Weights of a small class-conditioned image flow-matching model.
Data: trained on stained colorectal tissue patches (NCT-CRC-HE-100K), 45211 training examples.
Rows from block 5 of a small class-conditioned image flow-matching model, named by matrix and row number. Rows with one number belong to one neuron. Each number is 128 + 24 x the weight over its row's rms, rounded and kept within 0 to 255. All counts start at 0. Numbers have three digits each. After the name is the row's rms in percent of the matrix's.
After each neuron's rows are labels from the 100 images, of 14848 (inputs lightly noised), where the neuron reaches its highest value: "strongest on" is what is common among them. Only what is clearly more common there than usual is listed. The data: stained colorectal tissue patches (NCT-CRC-HE-100K).
# fc1: MLP up (model.blocks.5.mlp.fc1.weight, 576x192), inputs 0-191
# fc2: MLP down (model.blocks.5.mlp.fc2.weight, 192x576, transposed), outputs 0-191

fc1.209 129:127167101103135156138132101105125141109114099141109111137160132168132121153160114124117095161138124089116161162126141134147128145131137142179107110145102158130141167115103143092129141147147121108164202119154144123130103087124128092092116134076140143123155129131081122152167115163158151134158138125113067138070132089134089128135137083154046113142131140135160138081124125105127116121138119098127100140175139136134134145137160176103179129105094127146123152115131104122096121104091123133130108144113131123128078141095117135105120111164143115152133145109138111120119148162097096114
fc2.209 099:116111139115125086148130159140173104123130151121165136080120115113136158137111093149132145140137121132181119075149109111101123124212138137096146153141100140155130107126161106106102146106102139125088131132103103128138117154127160126146138133139147118133103143112145132120116120128093093103119129142144173158141163174111160144124156168073187130118158143117141125199140141157126145099147149166156181125089120130113130123141117104122096135123179098149151112127130116137154126130115160142130156110163157189114159138166167127162155113106125125117116106113085142132134102108145139143
strongest on: tissue: adipose tissue

fc1.446 090:124127122130144126112157132116200125137148155151098146127126129098141140218153101135153130166140094151123102092113140153172125138142146085135153155136108169172108086062108109149099133135129115114086093157159102136090144098128161074144142101131174124138141134142101124117108147108121140124184109134118110108119086106111124100110121105181091132123140149148151140121137156109136094157121111128106122198107144146138102157122130096101141129127106099132160100145131149105139103110113135117117130122156121172111153118141159127152149113164135109125161138136117103116126151112112095128
fc2.446 099:121137132141116095088162120145100111129212156104122108117118151149113081095100128163104138147101106107120104103121161120065102142126107157130142108128131124169161112121092118143106143110119082148103123145132098094122147135134139125090132135171144130125089103092093110115153122129126108127124085108102121154133109134175133136118082127151119130152141156135143137113101130104099096118136127109209138162136162141108114146107134152143119066115114147128174118113096109086138145144128142154149142165145118189168095171148096133116131151127131119112125128146118096161119114146100118117
strongest on: tissue: smooth muscle

fc1.241 112:145118148135125126089128128092129109152110142093152104137131150139058133153091120142152147135120147121128122103098094126133127119131136122161130168115151126200095124155101106142137124113115111139145141122160112097104146111084102115089121137142088115106144178133179125150111146180132099162119118114088116132122137136109144127114112173132117156134121098143104109127102152117142081105164123086080120147181141156130132108131098135133161147116095127084106143192129120143148140087121182097076101147163115128139088163112165122088166134142130136109163131116135122144154146138142130130
fc2.241 131:133132153113145157112148154160163125096137123169088106115100121162194108151146140132080124111115096100102132154144140102094133124114131116103129097149110143153177133127138136142128148138157162154118123111104155129145180114155142150160125132133103163147128054105125120121124149105121122090156106096129153125182155147120125118119102100186092101107135176147113121130185120089129179114089159151141137106119120131156133170110166083137093108141117100177152091106117143151151100145107116142163134113107125143139124135135142122164117104174122114140113141133102128105137123139107107128
strongest on: tissue: mucus

fc1.288 079:139141086095117134121162107105145124158150101136111120088123145154088112114141138112089104119110111094068124119117144101167124152137067130097118122086110111151150140149186130140134137147124129134169145154138087144134090140134129083114135132151104124149117102163154068168107150148121087099090151111081146128141134100074142127121103121141116107137141198140130101148146155116102126121119173119114089128116127167157161087117132137159135138135163079143130142108100129152169157134133164131120123148139137081087103123125151119133107126149136126110136115118122187141135127157129144136
fc2.288 084:143115155132148115126112119132095126123115146098134101154086109089170127123134100134173141119135119126186110156129108156056123125148139087166140089118096171152099121134104114093116101128111137097086132125122156120102122113131147161128107117140138123132142165096108159076158140120120161159115165118181122136097133164176112142136108109103137099137126111122124119118125107125155093155151137118145165134133140151073129139130123144166135128115087128121131140130147099094076137129078107133109117159103111122137158150120099145114147089111105137133115112136116035094116133093093132140
strongest on: tissue: normal colon mucosa

fc1.246 084:151128127121088148118125146126152140080130153114141148125166154058118129120176101150119129191137128121097157089114129132116161077109126132122124116136122142169124138113116103111121160131110085102165133092146131139169142145099150109069153104090155135166174130142122115115144116094114129130162130148126147116152106133149135142155122172116122110083134122124112132157112140109133143093140135085153130167139112156152091124140155109096129123101143133121142076180130138133141112131100166123112113133158078151135158129147141197097163087140107148106141143097159116138140158116168124143
fc2.246 086:090129145119157138172137127164159135174133127110101135114147136140132095148101117176170142127110105110149133129107113136137100121071143102125116165077119131091168156125146131116136117142148149104104136124120118149123119131137076167146166174132171112102146105115152178161130114122121135163091109122126111145093107112119121135131134163130148102138125113193142142117144106107146136128082105129093128163150139109120111120187160129087166124087172131146093127147149071135156157148110121119106108170106164121116137146159129111138137111127137165110093179127109134134113113091150107160
strongest on: tissue: debris

fc1.434 085:144133121116167122129154134163136114147152126148098113130131151093143106164157171107142149152112139123158112125131138133133145093144113101086090106104117147089114079119151178122127148106065139132131131101120119140110104161172177159129115050136157119122166099111128158146143110102128131148118132124143087146119099106117131165129140066182102157116121145145140125124142145104139143149110142152118201138074102109124127150105100113089114138112149159120121133117144131144103083097090110140110107140148107104100155122157126098160108111152124143107162100137124090113095144119115128151
fc2.434 088:126110147116127101118151094107130117129108139160118157144137125123150121174099148139116169151137100125120123148130152096126117113138141150117104106159126152102120124107128138129104132163091142145150168108137155118151152129123168124122090166163136140163091119129112133125127111137134154088128156130126111127145105125117161118103151126159142113166079135145098121132122170099084095123135117148172126130085172123135178136135153137089123120158045084098141121146077139095148116138155121113241151119142129090122160154147084133123114173150147091127132130125131129142131121132140157113
strongest on: tissue: cancer-associated stroma

fc1.24 122:102101155131144152122154163137110157145135113177124107106154139132116116122113097134114154152131161157119131110153145144137146119141110084129124119122107132140098169102128135141131077131123161102179125129150104078174081160134160148109096107167096113136131109107115138103133096121135091112126146099148148103143128117125106183149087141109120101152130139145135131139150137129129132128185127107103123135174103098171156131121104155141089171149147152114099132138103146183119199151104135145095083101118097099177093106146119123100162097114109094094118117127117141137120143141168131148
fc2.24 141:116131100085105141130129086135145128114118139092110148169105138125110118132127135123093154124097107117158103101132151133115115152099153131113108171179111128144137157133161134149107140125134099134123114141176122138077136100131117130112129118130086098136086138167155106121087156216126108132143101129123103135125119127105123116122099147148134163076083117147119091122142134147106100174090130088139091132081136088097096143127105131163126102137150096151115136099160120113099087146137159121094157107133105136115151114101134154122138129110132070151128118130130100131118062126120191132
strongest on: tissue: lymphocytes

fc1.203 101:115147139124139123151142146130171140153121158166082073059113090132118125162100095181116104124144093119130109140131098169142161124158129099119108092120128115136147113122113116131114138090175124094150146143176152142119129159106165136149077094155137099118121130101144090096135182088139143157135142133124179131101155127115107106106104113117121124125140131104101133101135146122126087139113108137120115140128139166156137139141127118085146153182148086136127116129158133140156158122165161128118132166142119098108116169106149122195114123134066143119116121134132152125104125139080134118
fc2.203 085:147134115125148114129120112114090104109130115127156186165101131118103090132149145161115119137113118095119154097144162133093113148115129168125145124122136104133143066114128094117090125140083160151103129152135098117169120097114145120119116121147112113110163111163131175053103128137100118127126130117151158159160131135131102175109161111138159100125099130138113126170145131140098107122126115138115151123137145156159143175164136129099156110082125138125116109076151108117165098122085106130164161132151148115125097157132113139178092143111104186142154141117176144114120151094170144137
strongest on: tissue: normal colon mucosa

fc1.441 087:132171127100089100154134112110122136142109096111138123084103116098155126093126095132085134130132109092099149139141183123135161176143093101111133099120075126138161133128132120107097131106070122124133110206132121111139139131107145124142137124124118109162132146108105125104157120130131088084101089123157139133152095121096142157141122106138091131148069123158140106134157093151146138102154159142131144139170133189119103143129098140124129098119111113135118125146109106129122122128151172129134138115130167094106125099086096122162138125166154212168144142121116148100110122146119125122
fc2.441 077:149095123110142136171153120171148150124178144159096106149133141135107139157119131133133099157139122165111109094086109129138120108167150134152135125135149133094098129113138126122129118131148156119090139078126138140139146118150113098125132112145103098079119095146118113133128170137129158152143086093121139099122147120150109113142109149131141116071187167116141125130100155110108120108114085094126114128092111143172135108103151123127122151126148108126121113140143137152134161093085110149024091083125098129156125133123171140105116129119098177084087098143111134157098159140117122128
strongest on: tissue: debris

fc1.374 098:107126170147100136148134111134140124112165123146109148118123096156116136110140173127195129116115109093112134162113124104080132134142126089119101113134125152132134125080141150071154101127160110100162150130172133114118141127099115149161132083086160136101142111133122147131178202177117103165141117134099102105126142092119123145116100123088106155105103133121136142152159141127132126159162161119124128132113123096167138087125105136102196113143115168138146145126094124101125156159104123124133135099132124143154114137140086156148175122106116144123196149137113116160150150113157111127
fc2.374 083:168126103090145142150115122094107124154129130113147100114147132088147115144125110127095139123150142171097108077129132142134133114121133169162138155137157119156132137147113107164092176115110160159128102147125154120128125159162137120130113151127120095160145134122173095106123073079121178128111136083114206157136144131159134119151103101142128097129130142137157145106102126153116130168112107146088123156134148095100107167123126098136094129107102124116100125153119168167138123100137105103091094059110148155150161100111174116132091133150146113129092132118146110140095137132149144154
strongest on: tissue: adipose tissue

fc1.32 115:116110148067162120127132105130112117110127105103140123090174125121124149175103143139174134122083101130155160103126128146116130130145124141154079101092133158133146123133156112101110142120133136113166120123175144130099085105063123172098067103123130145109168126142106134135195137121136131105117124139133157148154103086131115141096100100124089151102119117109143126132164128157134126114135142139148081164084152155124142131122147089172150101111117138113159153095145102113108131150132143130125092112151097162152124111126136112184189109145165135118153147119163130141096143125139107141
fc2.32 094:152131104137130168093096105095102143119156147138108128148086094117122118074132102126128165094200144131097115100138135102126125137110121092092173140158152152130111115141092158120123111118140082115127153147123114108156097171162134088193156172126136120131117161084133150117113101157137128149127118140125100119101120144111110102132105147121145119141089136154108135149128125082126121177111125161110145126144127147159114118102131150181122168135130138149086119129099166119119150121113112138127137116138143051106105182131124143130074126131118127146120121113075126106178130109138146140
strongest on: tissue: adipose tissue

fc1.235 071:140142101147103129153112164119133125116132083160140152149148149108106148149147124146142163157190130113147149083155147130140177132123111160089103109181123134146167148113122146095159105077126118156164123128092118112130130140139124127081143065099125151145129116130119166130131128101144100125140123115102118156123061109071147125159137104116090078115108121152110124163120171133139113120120136177133139122126115109151081127125100110134110117098161148139124137172098179119072113110119143107138115113141122140134161163126145150152117097160129130132152122103129119085134167082129107137
fc2.235 093:094109145112159129190156109132120150155143160136115147142111133100115134125095146146142125145122103117099121131082131158098063130150147140145119138100096153101096133086141128078098118131146108105121174110143159154136131114126134155143104190172149109122126150163113078099139138130176138151139128146144104123118058115186111131098164167118121113136147150138139135112160094109177108126141096098145124148113149143088156147131147079135154123126104072130121100104147059122151119153138125127128139093127127134118125114162113096109136147122150130137121127146131126172112109158126118141
strongest on: tissue: tumour epithelium

fc1.144 090:134157113117109157157165120120106106161131131104130106118135108134133109097112119161152116136168108116146066127130108130163143116152075113144139104079126143112162115129123094132095147101136136114089102058139137159133098101105136111145110124145131098118100164086162111112105080158113105105123171102122090090147127117147109148128135109113108101109143165129169164159135114097137137137136148130108127155139142165166141120147049107104120097116114100095139159124085103130113133122113112160126107174120172122106123134138128097177146145111110133162153136157130114156087147153142145156
fc2.144 092:134100164142125138133115112114152165132113094134156153129141172149123193174137106114162165114108124100141154167144147130099147119105171118136135134145148097114115125139149115113154115133128106126133145189145116123122102159149148144131127117108145132127152138133098090151162140114124096118152153122148155161110142100109116116151135159139095138126141143167125122148151130152126105172131131122140162089140104156111096140069175126124106208145145107141136113147167150160145127124093130093055146156148131092155089143115113135112091095137120114090091104095139124092143124104117080125
strongest on: tissue: lymphocytes

fc1.243 107:142154133109098120094149146081188127158149164132099151073161094124117107144115155111122121115123108115090102154094111144120106141172115129140130166147106121144076142163140136118126172114144106138131130093161152070127137132100168106155085107137098079093140157146112132125142117087138112135111131124157120108057131136122137096109129170160104144158154163135140141099154155139123086147108148155128114168153151146158110163097095110094137133122106104123136164097112120118160133121149190112100123124126099118112094126110152122123145130154132132113149070110141136150133134132114128132
fc2.243 105:119137060084124126121111127094111108112127077129114123121146128100152153121157127130153126120154146136160159102178114120188149151167166105113142134113106119121171140145109176150112148100152121135106099131124105127116129112107118151094119106097143090149162132173098127133114139160129120126171124159146170122134134153159140135154146103127131102127168086160141128148186084090149139157142125157138141078136099182112138143142116131110153148146117130167100133115141157118163115146115121116159109133098099060127136103094132126114129112106137135107128157117159131080128117090105128170
strongest on: tissue: lymphocytes

fc1.0 069:107131126105171137113109135159131152101136097107106098129123161110084138096111104168133103139148136137140101150157157116116142123095104159118126167147158098141144112091156147086151131107109113158106121123135148168152101124149079118141162129128112131118147146127127091185148136085138112088132114119138097153105089140075120145131141143115097139161115101138130097129120168115160163114099136153111127134125135134116135169109115103161149110093155165121089178105132141104143135127127129123131100117123140127125145146101098095165155125163214071107152119160115116111084166106112103110
fc2.0 071:178139117134091115103122109114124124142123124134150131145136134135117113135162146082128177145132140105060148108124133118141135124167143129134135103127104162134102134135104135130114159133135156112154132133133133086121141126124170098134102116122092116163122154119149147116114123173130137142148112126121154110161108088156183122082137120136133130096129160101111119169142124129087076137160128083097113136122174096133138103098127162128096108146088104119129067139133133146135093118121141139093186076145096146173119097125168153094112142107069086138115118130173157131171111133148157101
strongest on: tissue: smooth muscle

fc1.202 101:126115150141101128115107118116113150117147144111118087116104096158166192109123127140151127177127163076144121117143118157099127111128132171144106092142119133131097151118118090100138164126108115093153182101106107154123143135117153143121143098105135171135109107092126117137141125109158101134126150136138119128129148099110141146130068146101105110166128096162174135104192131097165107111157135114071131171095095111147169127108114142144147159147093136107113164107131128164131151131119176129112160139096142134150100138129099124142151101164114143124159146152154135145179178147123123131
fc2.202 092:138105120099132150117105131147116143117144119150124147115181130108084131110104160151136132150135148155103180119119113151109124129204108118107146118175138127134108114141091134120141135177126169129131146156155120106118111135135114117152139140114148126056149165186121136139162155165133131117093129146116107153110164129097116129141128133140098113094124113132140150145081131171120129114142141139130173081131097099085096108158137132151088148066153133170196153147152118081101136146103107116141108126121086140116126124152125122081119147103117125114116141125087135085112090121127116120
strongest on: tissue: lymphocytes

fc1.410 117:128117096115148146111148112128147107116116133124101139106093166106110126089115154113138154132130087133113116133110100122150152153126166134139147151151073112141100114120122102150137160144146138106152095148116169173082111170167157158144107128158162097093168094142114089147147198170096087162158170101095131106146127131135121141170107141116115131156127141126125129170107133104127103122122119123133155170098118170144097127114108123125135140138099124126121139090139132122107116084123198154092122156149134096151135075154152127119118122145102096188119107130128121126149153160111128132
fc2.410 093:120132115116138115131126147129170110159103141154169132111120122072136116092129107134128119140160135121100149171115139159134131086149094102176108134123174136126173162107153149111144139152121138164115126100126126151127119083154158129090135123139138177142069126107075154082156124172139131121127183141106141146140132137109173143062103175112108139123129127178155100132101130163153110083137112165117115112135134152119150119119147096193129114124119124106115122114123133107147146128139102106130127137093137095140101156120102072151138105146133165098124133114157141131109115147182124118
strongest on: tissue: adipose tissue

fc1.290 102:143143120120162096159149077127130153126141145151094139118137088124134124146115132129160131153099102080139107130109158140139122136153132117120090085129105135112142107101159119122097138123127127121130149142146106160098125162140186115071089118109109089102118190126148129092139101161142153123101120123131117105127133065119130167136093082137089110140136176161179099111117172148120150133120163133111149169103112115113153091127147142155129154105136155097161148126096138120145160099125124141130102127149097111073153130123121104152130114174155143131181122119131101122118166142079109143
fc2.290 082:124138142086127172127127140142163089122134110138090102134132134129157128176181126136120106157141128149116146123144102109113131154132134124087129157118115134144129137149122137117148124144160110151113104126097162109124187074129132127200150120134080163180140060111113119136159178131130129154163112106110131113147146165111125118097129126127111075094132169128130123140163088089135156141152127127138140138137158132144132166158143083147103096111120069154130092137126121164142093145129128141147157095119115139184112110121151150136133135125107113131065126129131133108111156136166088135
strongest on: tissue: mucus; tissue: cancer-associated stroma

fc1.26 090:111138137118117105140131173144133103092144126140165117151129164137080165147144118111109113128127138141167146118125123118092111089121093144133104107119117129137159133119158172137099143166176096087111137120136150113163119102143127143084114144091193154118141147124147161112090142128123128135151094131134162127072119114125167143179120156120118122118150152129112143164079138080109116112144113117113121105159111148129117166075158109129166118095133119142144134133131144107106094126108196137117099149131091132144124130167175163104084105158155109136156089107154107132134132137111075129
fc2.26 070:129112126064095120129123108111144135109136129140111120122125177139147093139109147137108148151086139116109121105119136109138115131146193130138159176124109127117107133148102136147163114075134148147142136136109083172138141132130134113143145122141172152134095138108075097132130149144121121149110122148113147132135102131113066100128158131114145136126126112114139157126123145115132128141078098082105142129099131141135156145125158115089124128132122127148108121123120124108167146149132108108245138148109137133132140127137159171152149201127136150095142095128090102140118084108099191142
strongest on: tissue: tumour epithelium

fc1.422 084:124112150137167130124151188149154106118149133130098150142170155156114121129132112114114095162110094137100116131097116094150104120137168151128110143124157117122120058097123118146132128109115137071107143151124084142151145114105128139128135137154181151168113091111167128099093120100143127084164090083083143116133120118133127108138159139177137152137154121154116169136119148092116111077126116176164139130106092073136128160096116101135133125154148123108122143148112138137099125105145138122103072115167116117110133149148077104162096123106147083096111133153137144126134136137115128144
fc2.422 066:089169171117108115136165119143137137128160156122143141121094100143162139161119126141133128052127123084131114134118187106107109150117163128118098176108147180133132141081129141145120120125136097108123121129129130144099148105094131107153103099179119157122115112119129142105117104152128140126165170130126143099143111142115120108113114111162117117176158167134127154102129148132114155090163076141172104181159117162121154132109114118118117106129143098112158119109096109134142112128134141159154103133173128146132136131135151126113155131164146126153156093155114114137116192131136209141
strongest on: tissue: tumour epithelium

fc1.477 139:146119145121130154106104084109135116140072130138109124090103136122148123134160142125127127134155147083110125136100148127120122158152088130104092122143127158097157139145095086044143063151151144155144132092180099167147091107081166141127108122113124122129140161116140147108135113146155106172117152101155103134127156099122146103130120168110090152138148139125132096118120143136124107120148126151097122138075151082103115152172172145139162125155140137130155137150113136123136115124127135125134104144098116174119104130153140149118172109175118139145151125108144103105165151113066112124
fc2.477 096:087131104115160107095125181107129128108167144117155138129163115138125124148093133167157127118126106134145119121142102121144144122104177142151166131099123130112154097094152180146127171154088102112139101117062180081110121154176103111119141129146123146116112113156154126137144123106135131080136147139113152142134184080120106157137124080147145093089115169144132098125151123126114115126112147121144167121157158131161171112093101102168137135098110104146099101104158075129101175112110138114160127124160151135115139119118112123126140171125144116131158141095143130140121119167163117139
strongest on: tissue: adipose tissue

fc1.366 081:123134123131159139116163116105132117110186142147087115057071129171138105165141133131158094105152100104077117096099158134134100107124128154115124082108118137162150139116121138107074102105090124169103150138115115135113098098166130147105098146154128104147120121117114115121140122151157092113145099122112152118147152058122076126122124098120134081163142154126143129119143132146146122118136118139137124149136137166126138175114126094146145126114131077103172132098093161114122116137133154140148118149115131125097110144151134121130184131155181125158153094140117100137126130174092108136
fc2.366 084:168105149134116122116107127136127101154075115111127129150166130121119146121136075118134182101094140126144118118158087110164192163127115094136150156143125133145115125176135129153139174133117122069167102128132137116146124116102134108126121099096121138135147105151149138137101136136100122137126124132126107141123158147112164145131123121134111163133145092138117142149127115111116128158123181129118135121131104136143130086145122127132111155148118153144103126151135122172144137130135120118000137147134123136149132147097138133114098075114074125111131143086150134114153121093136138137
strongest on: tissue: tumour epithelium

fc1.36 103:170135153122146171140134110140139150114135147129130127131085116130132137130111098113196127137121089127127096133141085138078153145142140138122077076159130187125147160091131157080165134129138117148153133144085145125111118149087118109120103124101117138132172109149129133119138082115146109132144131130155154117127123048116167135109090133146125134125119077165152138116130127106160105083160148144063111153118143089155133145135121148104173121104108104148171133115082111127139159123127104109123102117104140123169120111154123160152118140125132184151158116110113103131127141144116116158
fc2.36 094:128126123171128106145102124123109131119124116121117125097164120117147124114139174194072143133152161105108168133120171116173108106132139126118137150095114088142099129133163100145110155125107108116098120099162129104177099090147160176177134130141107120133126169107138110108143153129130129163121158062143127134128135122135091110119094114137097105131112162128159127156115130153070156132143083097176157117119108112098088118129134140129133159148131156145093127156150149146121136129109159171116156107125083154126170126114185113118162099149124163113143145113092143136132122131133120165
strongest on: tissue: adipose tissue

fc1.195 126:134119144109123116131136151135135137184148176157144098108169098137123143141156080129143124142125203126115108114157155146115099114143057087153115100119159157153123156127102121149147089109111129119153139127127103112171098111105143117098134105148099141152121144136114151093142083113141134114080096106149108121122112124120146154106116155147113096116123136155129133125170141151171140136125148085132118111124082106135181119108101123124124170133142121118114138147109144190154169186108093135079148124110109121126092159112111119126132113137126148058147132142138148137131121143181139124
fc2.195 130:123137150149109123144144091137096119097157142079126146155106166173130155140137156110115153143105127130139120106129123096113122196151164120097155131130093125139118146116117119141142140120140133101113136154128139145108113168119098118163115157130108092111160099149149104181091132099132118139148082131154103137140088138130046133173120099147154136130102116066114126124144122102124139133139114103162145148115111056110102128127113114088141149133144133130142135121107107145118120124113162129134130080173122156146131098140170206147107151117122084191140127128134114130131152110124141159
strongest on: tissue: lymphocytes

fc1.309 094:125127106109093154162122122133153135140138126118145121097131136127120111153169119089138112117096173107122158136095144113120107104156090143113102119098086129111134119158107126134082168125113120163079142165079090123102088127151143153156112130133161131093110075095107138123122120150162202149107111145133127080172128104116129140122139080148144104110157161134152105136120112125134149162133132145131123138160127112132116170101137137088125152178146117132154137099127175119161179115138134155126135140130129131130144106127153155142152110085123126152146043143110156149139158172125138132
fc2.309 091:124089102105122074144123117112101135131126075098145146169081106152102136157078125099101149131128113081107157135168114138140115103178139114152114093175147144108148155102118143107154132135189118113128131111086154109151096147122149103117134126117128091093128152154132126096122103134122090154135114088142152160110127102133112120114134160157099122140109119121109157152127140115145132071139132119116096132084119118116093075134119134114107132136100138140131147146148132152112129146067126092083075156111163124123173141144124137125150059112105106125141157128152112130123174140144122118
strongest on: tissue: debris

fc1.402 074:166071096158152088111121124179150101152126136159136139105096162122086136122161141128151120160106104128117109096095146123146138150154120175116110096140165131127125135114166119159113091157122109105123111148147131174145146121122126173103138151161146091132111141148114151136102161093090098158127119109113167146129112133127173196128123157132141099120155114144121123155133097101103121125103133093103126125132087143122133125092115122137074138149080088121118139137094123158131133097115123156085126137084121148146124094181149133178162100122152166128131124137120170131154104130138118156
fc2.402 075:134153101125115129132130186129150129147123155107143121125140117126162101171151072149152121148108142115136084118135118146130128084142059146113124165147117135125130140130167108122138150135157122149115133136123083110142130150085151136153083106127183136116110157146126162131159124103119154129082157137139123109142126136118148122134145129097128122079141138134146114110103124116098117135123146153141115134151121088155114159138098126152119077121150135161139157130086110111114133115129129166198126116063142171118189166127082078147196131131116150145158088122120114127106113131148120087
strongest on: tissue: smooth muscle

fc1.291 082:186128124137139107120135136134121130120094113093134129054096122104132170131136102123131107138133155141096120080107139145109146117151145142106119136149145144143094136118111154109147090084075128131162107100142088169151137128148141149159152116127167111157115110124138108137169156114110104152150120112113146159159118140156118148129170132104124143087108134146117115138132118134172166101137120097145140178119116116167091083103160081109138158120138124118175127117147117117119140123114117146100144135191133113147104091143108131089122073117129156128145184117128123135120146137210108130
fc2.291 120:136127145110118167124113083180128138124132126112124111048126141114101142129100138126120109127125159130126191134125144152126118119108176108152112104141148106109157152128090092142122113127107128118145128104141098158095105147150056116097197136120073104139159133135127122154142149145099122134116090110116151130134148153140109144140124137156155099135115133118115112146126131115118156115118122124090117134146117137083111112173164118107154150102167136127106131103171132107180131129135104141153140158154154138142095121139135113095087105131134094144109218132152133088148154112140116177
strongest on: tissue: cancer-associated stroma