From a checkpoint of a small class-conditioned image flow-matching model: width 192, 45211 training examples.
Rows from block 2 of a small class-conditioned image flow-matching model, named by matrix and row number. Rows with one number belong to one neuron. Each number is 50 + 15 x the weight over its row's rms, rounded and kept within 0 to 99. All counts start at 0. After the name is the row's rms in percent of the matrix's.
Before each neuron's rows are labels from the 100 images, of 14848 (inputs lightly noised), where the neuron reaches its highest value: "responds to" is what is common among them. Only what is clearly more common there than usual is listed. The data: stained colorectal tissue patches (NCT-CRC-HE-100K).
# fc1: MLP up (model.blocks.2.mlp.fc1.weight, 576x192), inputs 96-191
# fc2: MLP down (model.blocks.2.mlp.fc2.weight, 192x576, transposed), outputs 96-191

responds to: tissue: smooth muscle
fc1.461 085:56 77 49 50 13 37 48 72 42 38 29 69 50 37 46 64 78 35 17 44 56 56 55 38 41 52 45 15 75 65 35 49 61 31 47 65 64 71 51 81 73 70 58 43 29 64 53 55 41 56 52 54 47 64 63 48 53 42 50 14 53 39 37 56 43 67 32 53 53 59 58 40 56 51 48 40 66 38 58 67 43 65 51 45 56 60 12 50 78 26 44 55 17 54 53 43
fc2.461 077:46 43 71 59 00 60 48 21 53 39 73 58 83 51 49 28 47 51 99 30 32 61 45 53 48 70 58 10 40 45 64 60 47 60 52 40 27 70 29 34 17 29 56 57 49 30 57 35 63 41 42 58 52 41 57 44 35 55 39 22 54 49 62 58 54 49 58 56 58 48 30 60 34 47 42 56 42 55 25 35 41 56 55 61 47 40 79 59 37 75 75 38 85 28 57 39

responds to: tissue: lymphocytes
fc1.529 096:54 48 14 53 30 24 72 53 41 36 69 38 69 39 76 25 44 74 46 58 35 49 42 45 59 55 42 56 23 38 72 30 42 70 62 40 20 43 40 54 52 66 40 52 32 44 64 62 85 35 41 60 52 69 46 29 75 62 46 44 48 48 34 50 47 50 49 54 34 36 52 43 58 57 87 46 39 41 37 29 64 28 49 73 39 44 13 38 68 39 53 65 55 46 63 40
fc2.529 082:65 66 61 52 40 56 38 35 66 59 49 30 30 92 21 50 37 15 46 36 77 44 75 44 50 30 41 42 64 65 26 80 54 26 40 66 69 54 62 39 44 54 63 51 53 45 59 63 18 43 42 67 52 53 56 72 00 69 39 56 46 58 40 71 57 46 53 57 35 44 39 45 50 68 52 60 63 51 67 45 37 49 78 20 60 66 65 71 63 71 58 32 43 47 42 65

responds to: tissue: smooth muscle; tissue: debris
fc1.60 087:74 34 38 68 56 45 40 46 50 63 57 77 50 66 42 75 55 24 66 55 55 62 64 63 64 36 61 33 50 48 47 55 58 22 54 61 57 49 34 63 31 22 34 26 58 57 57 55 73 54 56 54 58 36 49 42 27 83 83 73 49 39 49 54 63 68 39 36 73 54 52 57 54 79 51 29 51 35 40 29 53 54 81 63 37 49 54 74 53 35 33 46 43 29 55 33
fc2.60 097:67 67 58 64 73 22 50 44 56 49 33 60 63 54 33 54 58 66 51 49 45 56 43 52 43 29 51 25 59 44 67 61 67 74 43 35 49 57 77 46 44 65 51 65 51 71 15 34 56 24 43 53 45 82 77 58 55 23 41 28 26 31 42 51 48 33 42 74 69 80 50 25 59 76 28 59 82 41 37 81 24 35 43 44 54 68 49 42 62 41 60 76 53 80 67 59

responds to: tissue: lymphocytes
fc1.511 136:31 40 36 43 63 68 74 49 42 54 51 45 33 44 47 41 37 47 46 48 68 72 17 48 67 62 54 35 43 31 72 60 54 44 44 46 25 66 77 68 60 52 46 74 60 61 48 27 63 40 72 61 62 62 49 17 58 38 32 47 70 63 40 56 85 52 35 66 44 62 40 67 38 76 69 43 33 48 50 34 44 38 52 52 51 44 56 60 53 40 52 50 35 25 53 44
fc2.511 143:74 39 27 54 65 55 59 70 68 73 75 28 66 53 41 53 63 39 44 48 50 28 42 76 46 72 74 65 42 58 32 30 45 52 93 78 48 38 37 44 47 37 49 24 73 51 53 37 38 41 58 41 72 42 43 52 66 69 81 74 32 46 45 48 46 50 48 53 48 58 60 41 15 20 70 21 30 43 64 53 78 43 51 53 56 48 23 43 44 36 42 30 45 58 43 45

responds to: tissue: lymphocytes
fc1.546 122:47 66 49 44 61 42 53 55 43 00 39 51 63 38 93 47 33 77 41 38 37 58 31 60 65 52 42 48 68 47 59 35 50 45 57 61 46 75 42 71 40 45 40 73 38 55 48 52 73 50 37 64 57 47 30 62 34 46 49 88 47 55 44 38 40 47 27 56 42 22 72 47 68 52 45 48 55 46 50 29 61 27 63 33 80 42 12 52 80 44 57 62 74 42 50 37
fc2.546 095:40 19 47 91 64 58 75 44 50 59 47 51 39 51 68 44 52 53 53 64 18 59 37 38 47 71 68 36 48 59 36 25 57 61 39 35 41 48 52 26 39 35 47 68 63 66 79 48 48 42 62 34 66 51 48 64 52 63 64 64 57 50 47 54 33 53 40 58 30 35 40 73 40 66 75 48 67 44 46 52 56 44 41 60 60 50 87 29 30 20 56 36 41 38 36 67

responds to: tissue: lymphocytes
fc1.364 134:57 56 33 66 29 47 75 47 69 28 67 33 45 61 78 36 49 79 37 38 56 38 48 31 54 51 63 60 38 58 37 23 56 60 63 56 50 70 25 42 46 53 26 55 53 37 43 65 50 29 56 80 32 74 63 24 57 69 44 27 56 49 58 40 47 51 77 48 27 53 36 55 46 43 98 48 55 48 24 62 52 38 16 60 18 49 50 43 40 57 69 48 31 46 70 50
fc2.364 083:53 61 67 44 31 66 37 57 57 69 49 09 30 49 39 37 48 30 68 59 51 19 71 54 59 35 45 36 42 45 48 71 45 34 28 66 54 57 58 48 69 74 68 53 57 42 52 51 63 37 49 28 64 68 36 62 49 55 60 33 35 60 36 69 66 43 28 63 67 58 63 32 48 47 28 46 35 45 83 11 58 27 74 60 85 51 79 53 52 36 48 50 85 33 37 54

responds to: tissue: lymphocytes
fc1.106 144:69 52 35 38 39 34 60 45 67 47 62 49 63 63 59 47 47 69 55 58 46 27 80 53 29 39 25 64 41 59 34 36 41 58 62 43 56 22 22 30 42 56 34 30 34 38 46 78 49 58 42 59 44 53 45 66 54 64 72 35 40 54 47 58 17 55 55 70 29 39 62 36 53 17 61 58 45 43 47 64 67 31 55 44 41 55 31 42 57 45 52 58 68 60 74 69
fc2.106 113:09 42 52 61 37 73 33 57 67 52 42 37 27 49 68 27 61 62 43 58 63 63 48 30 55 27 54 70 40 50 80 64 32 38 25 56 65 53 90 54 31 73 70 55 35 58 42 48 52 52 52 48 35 43 32 25 46 40 38 35 44 25 66 62 89 61 47 50 73 42 33 30 72 92 56 56 56 57 42 30 22 46 14 34 57 42 50 52 75 43 54 53 46 39 48 57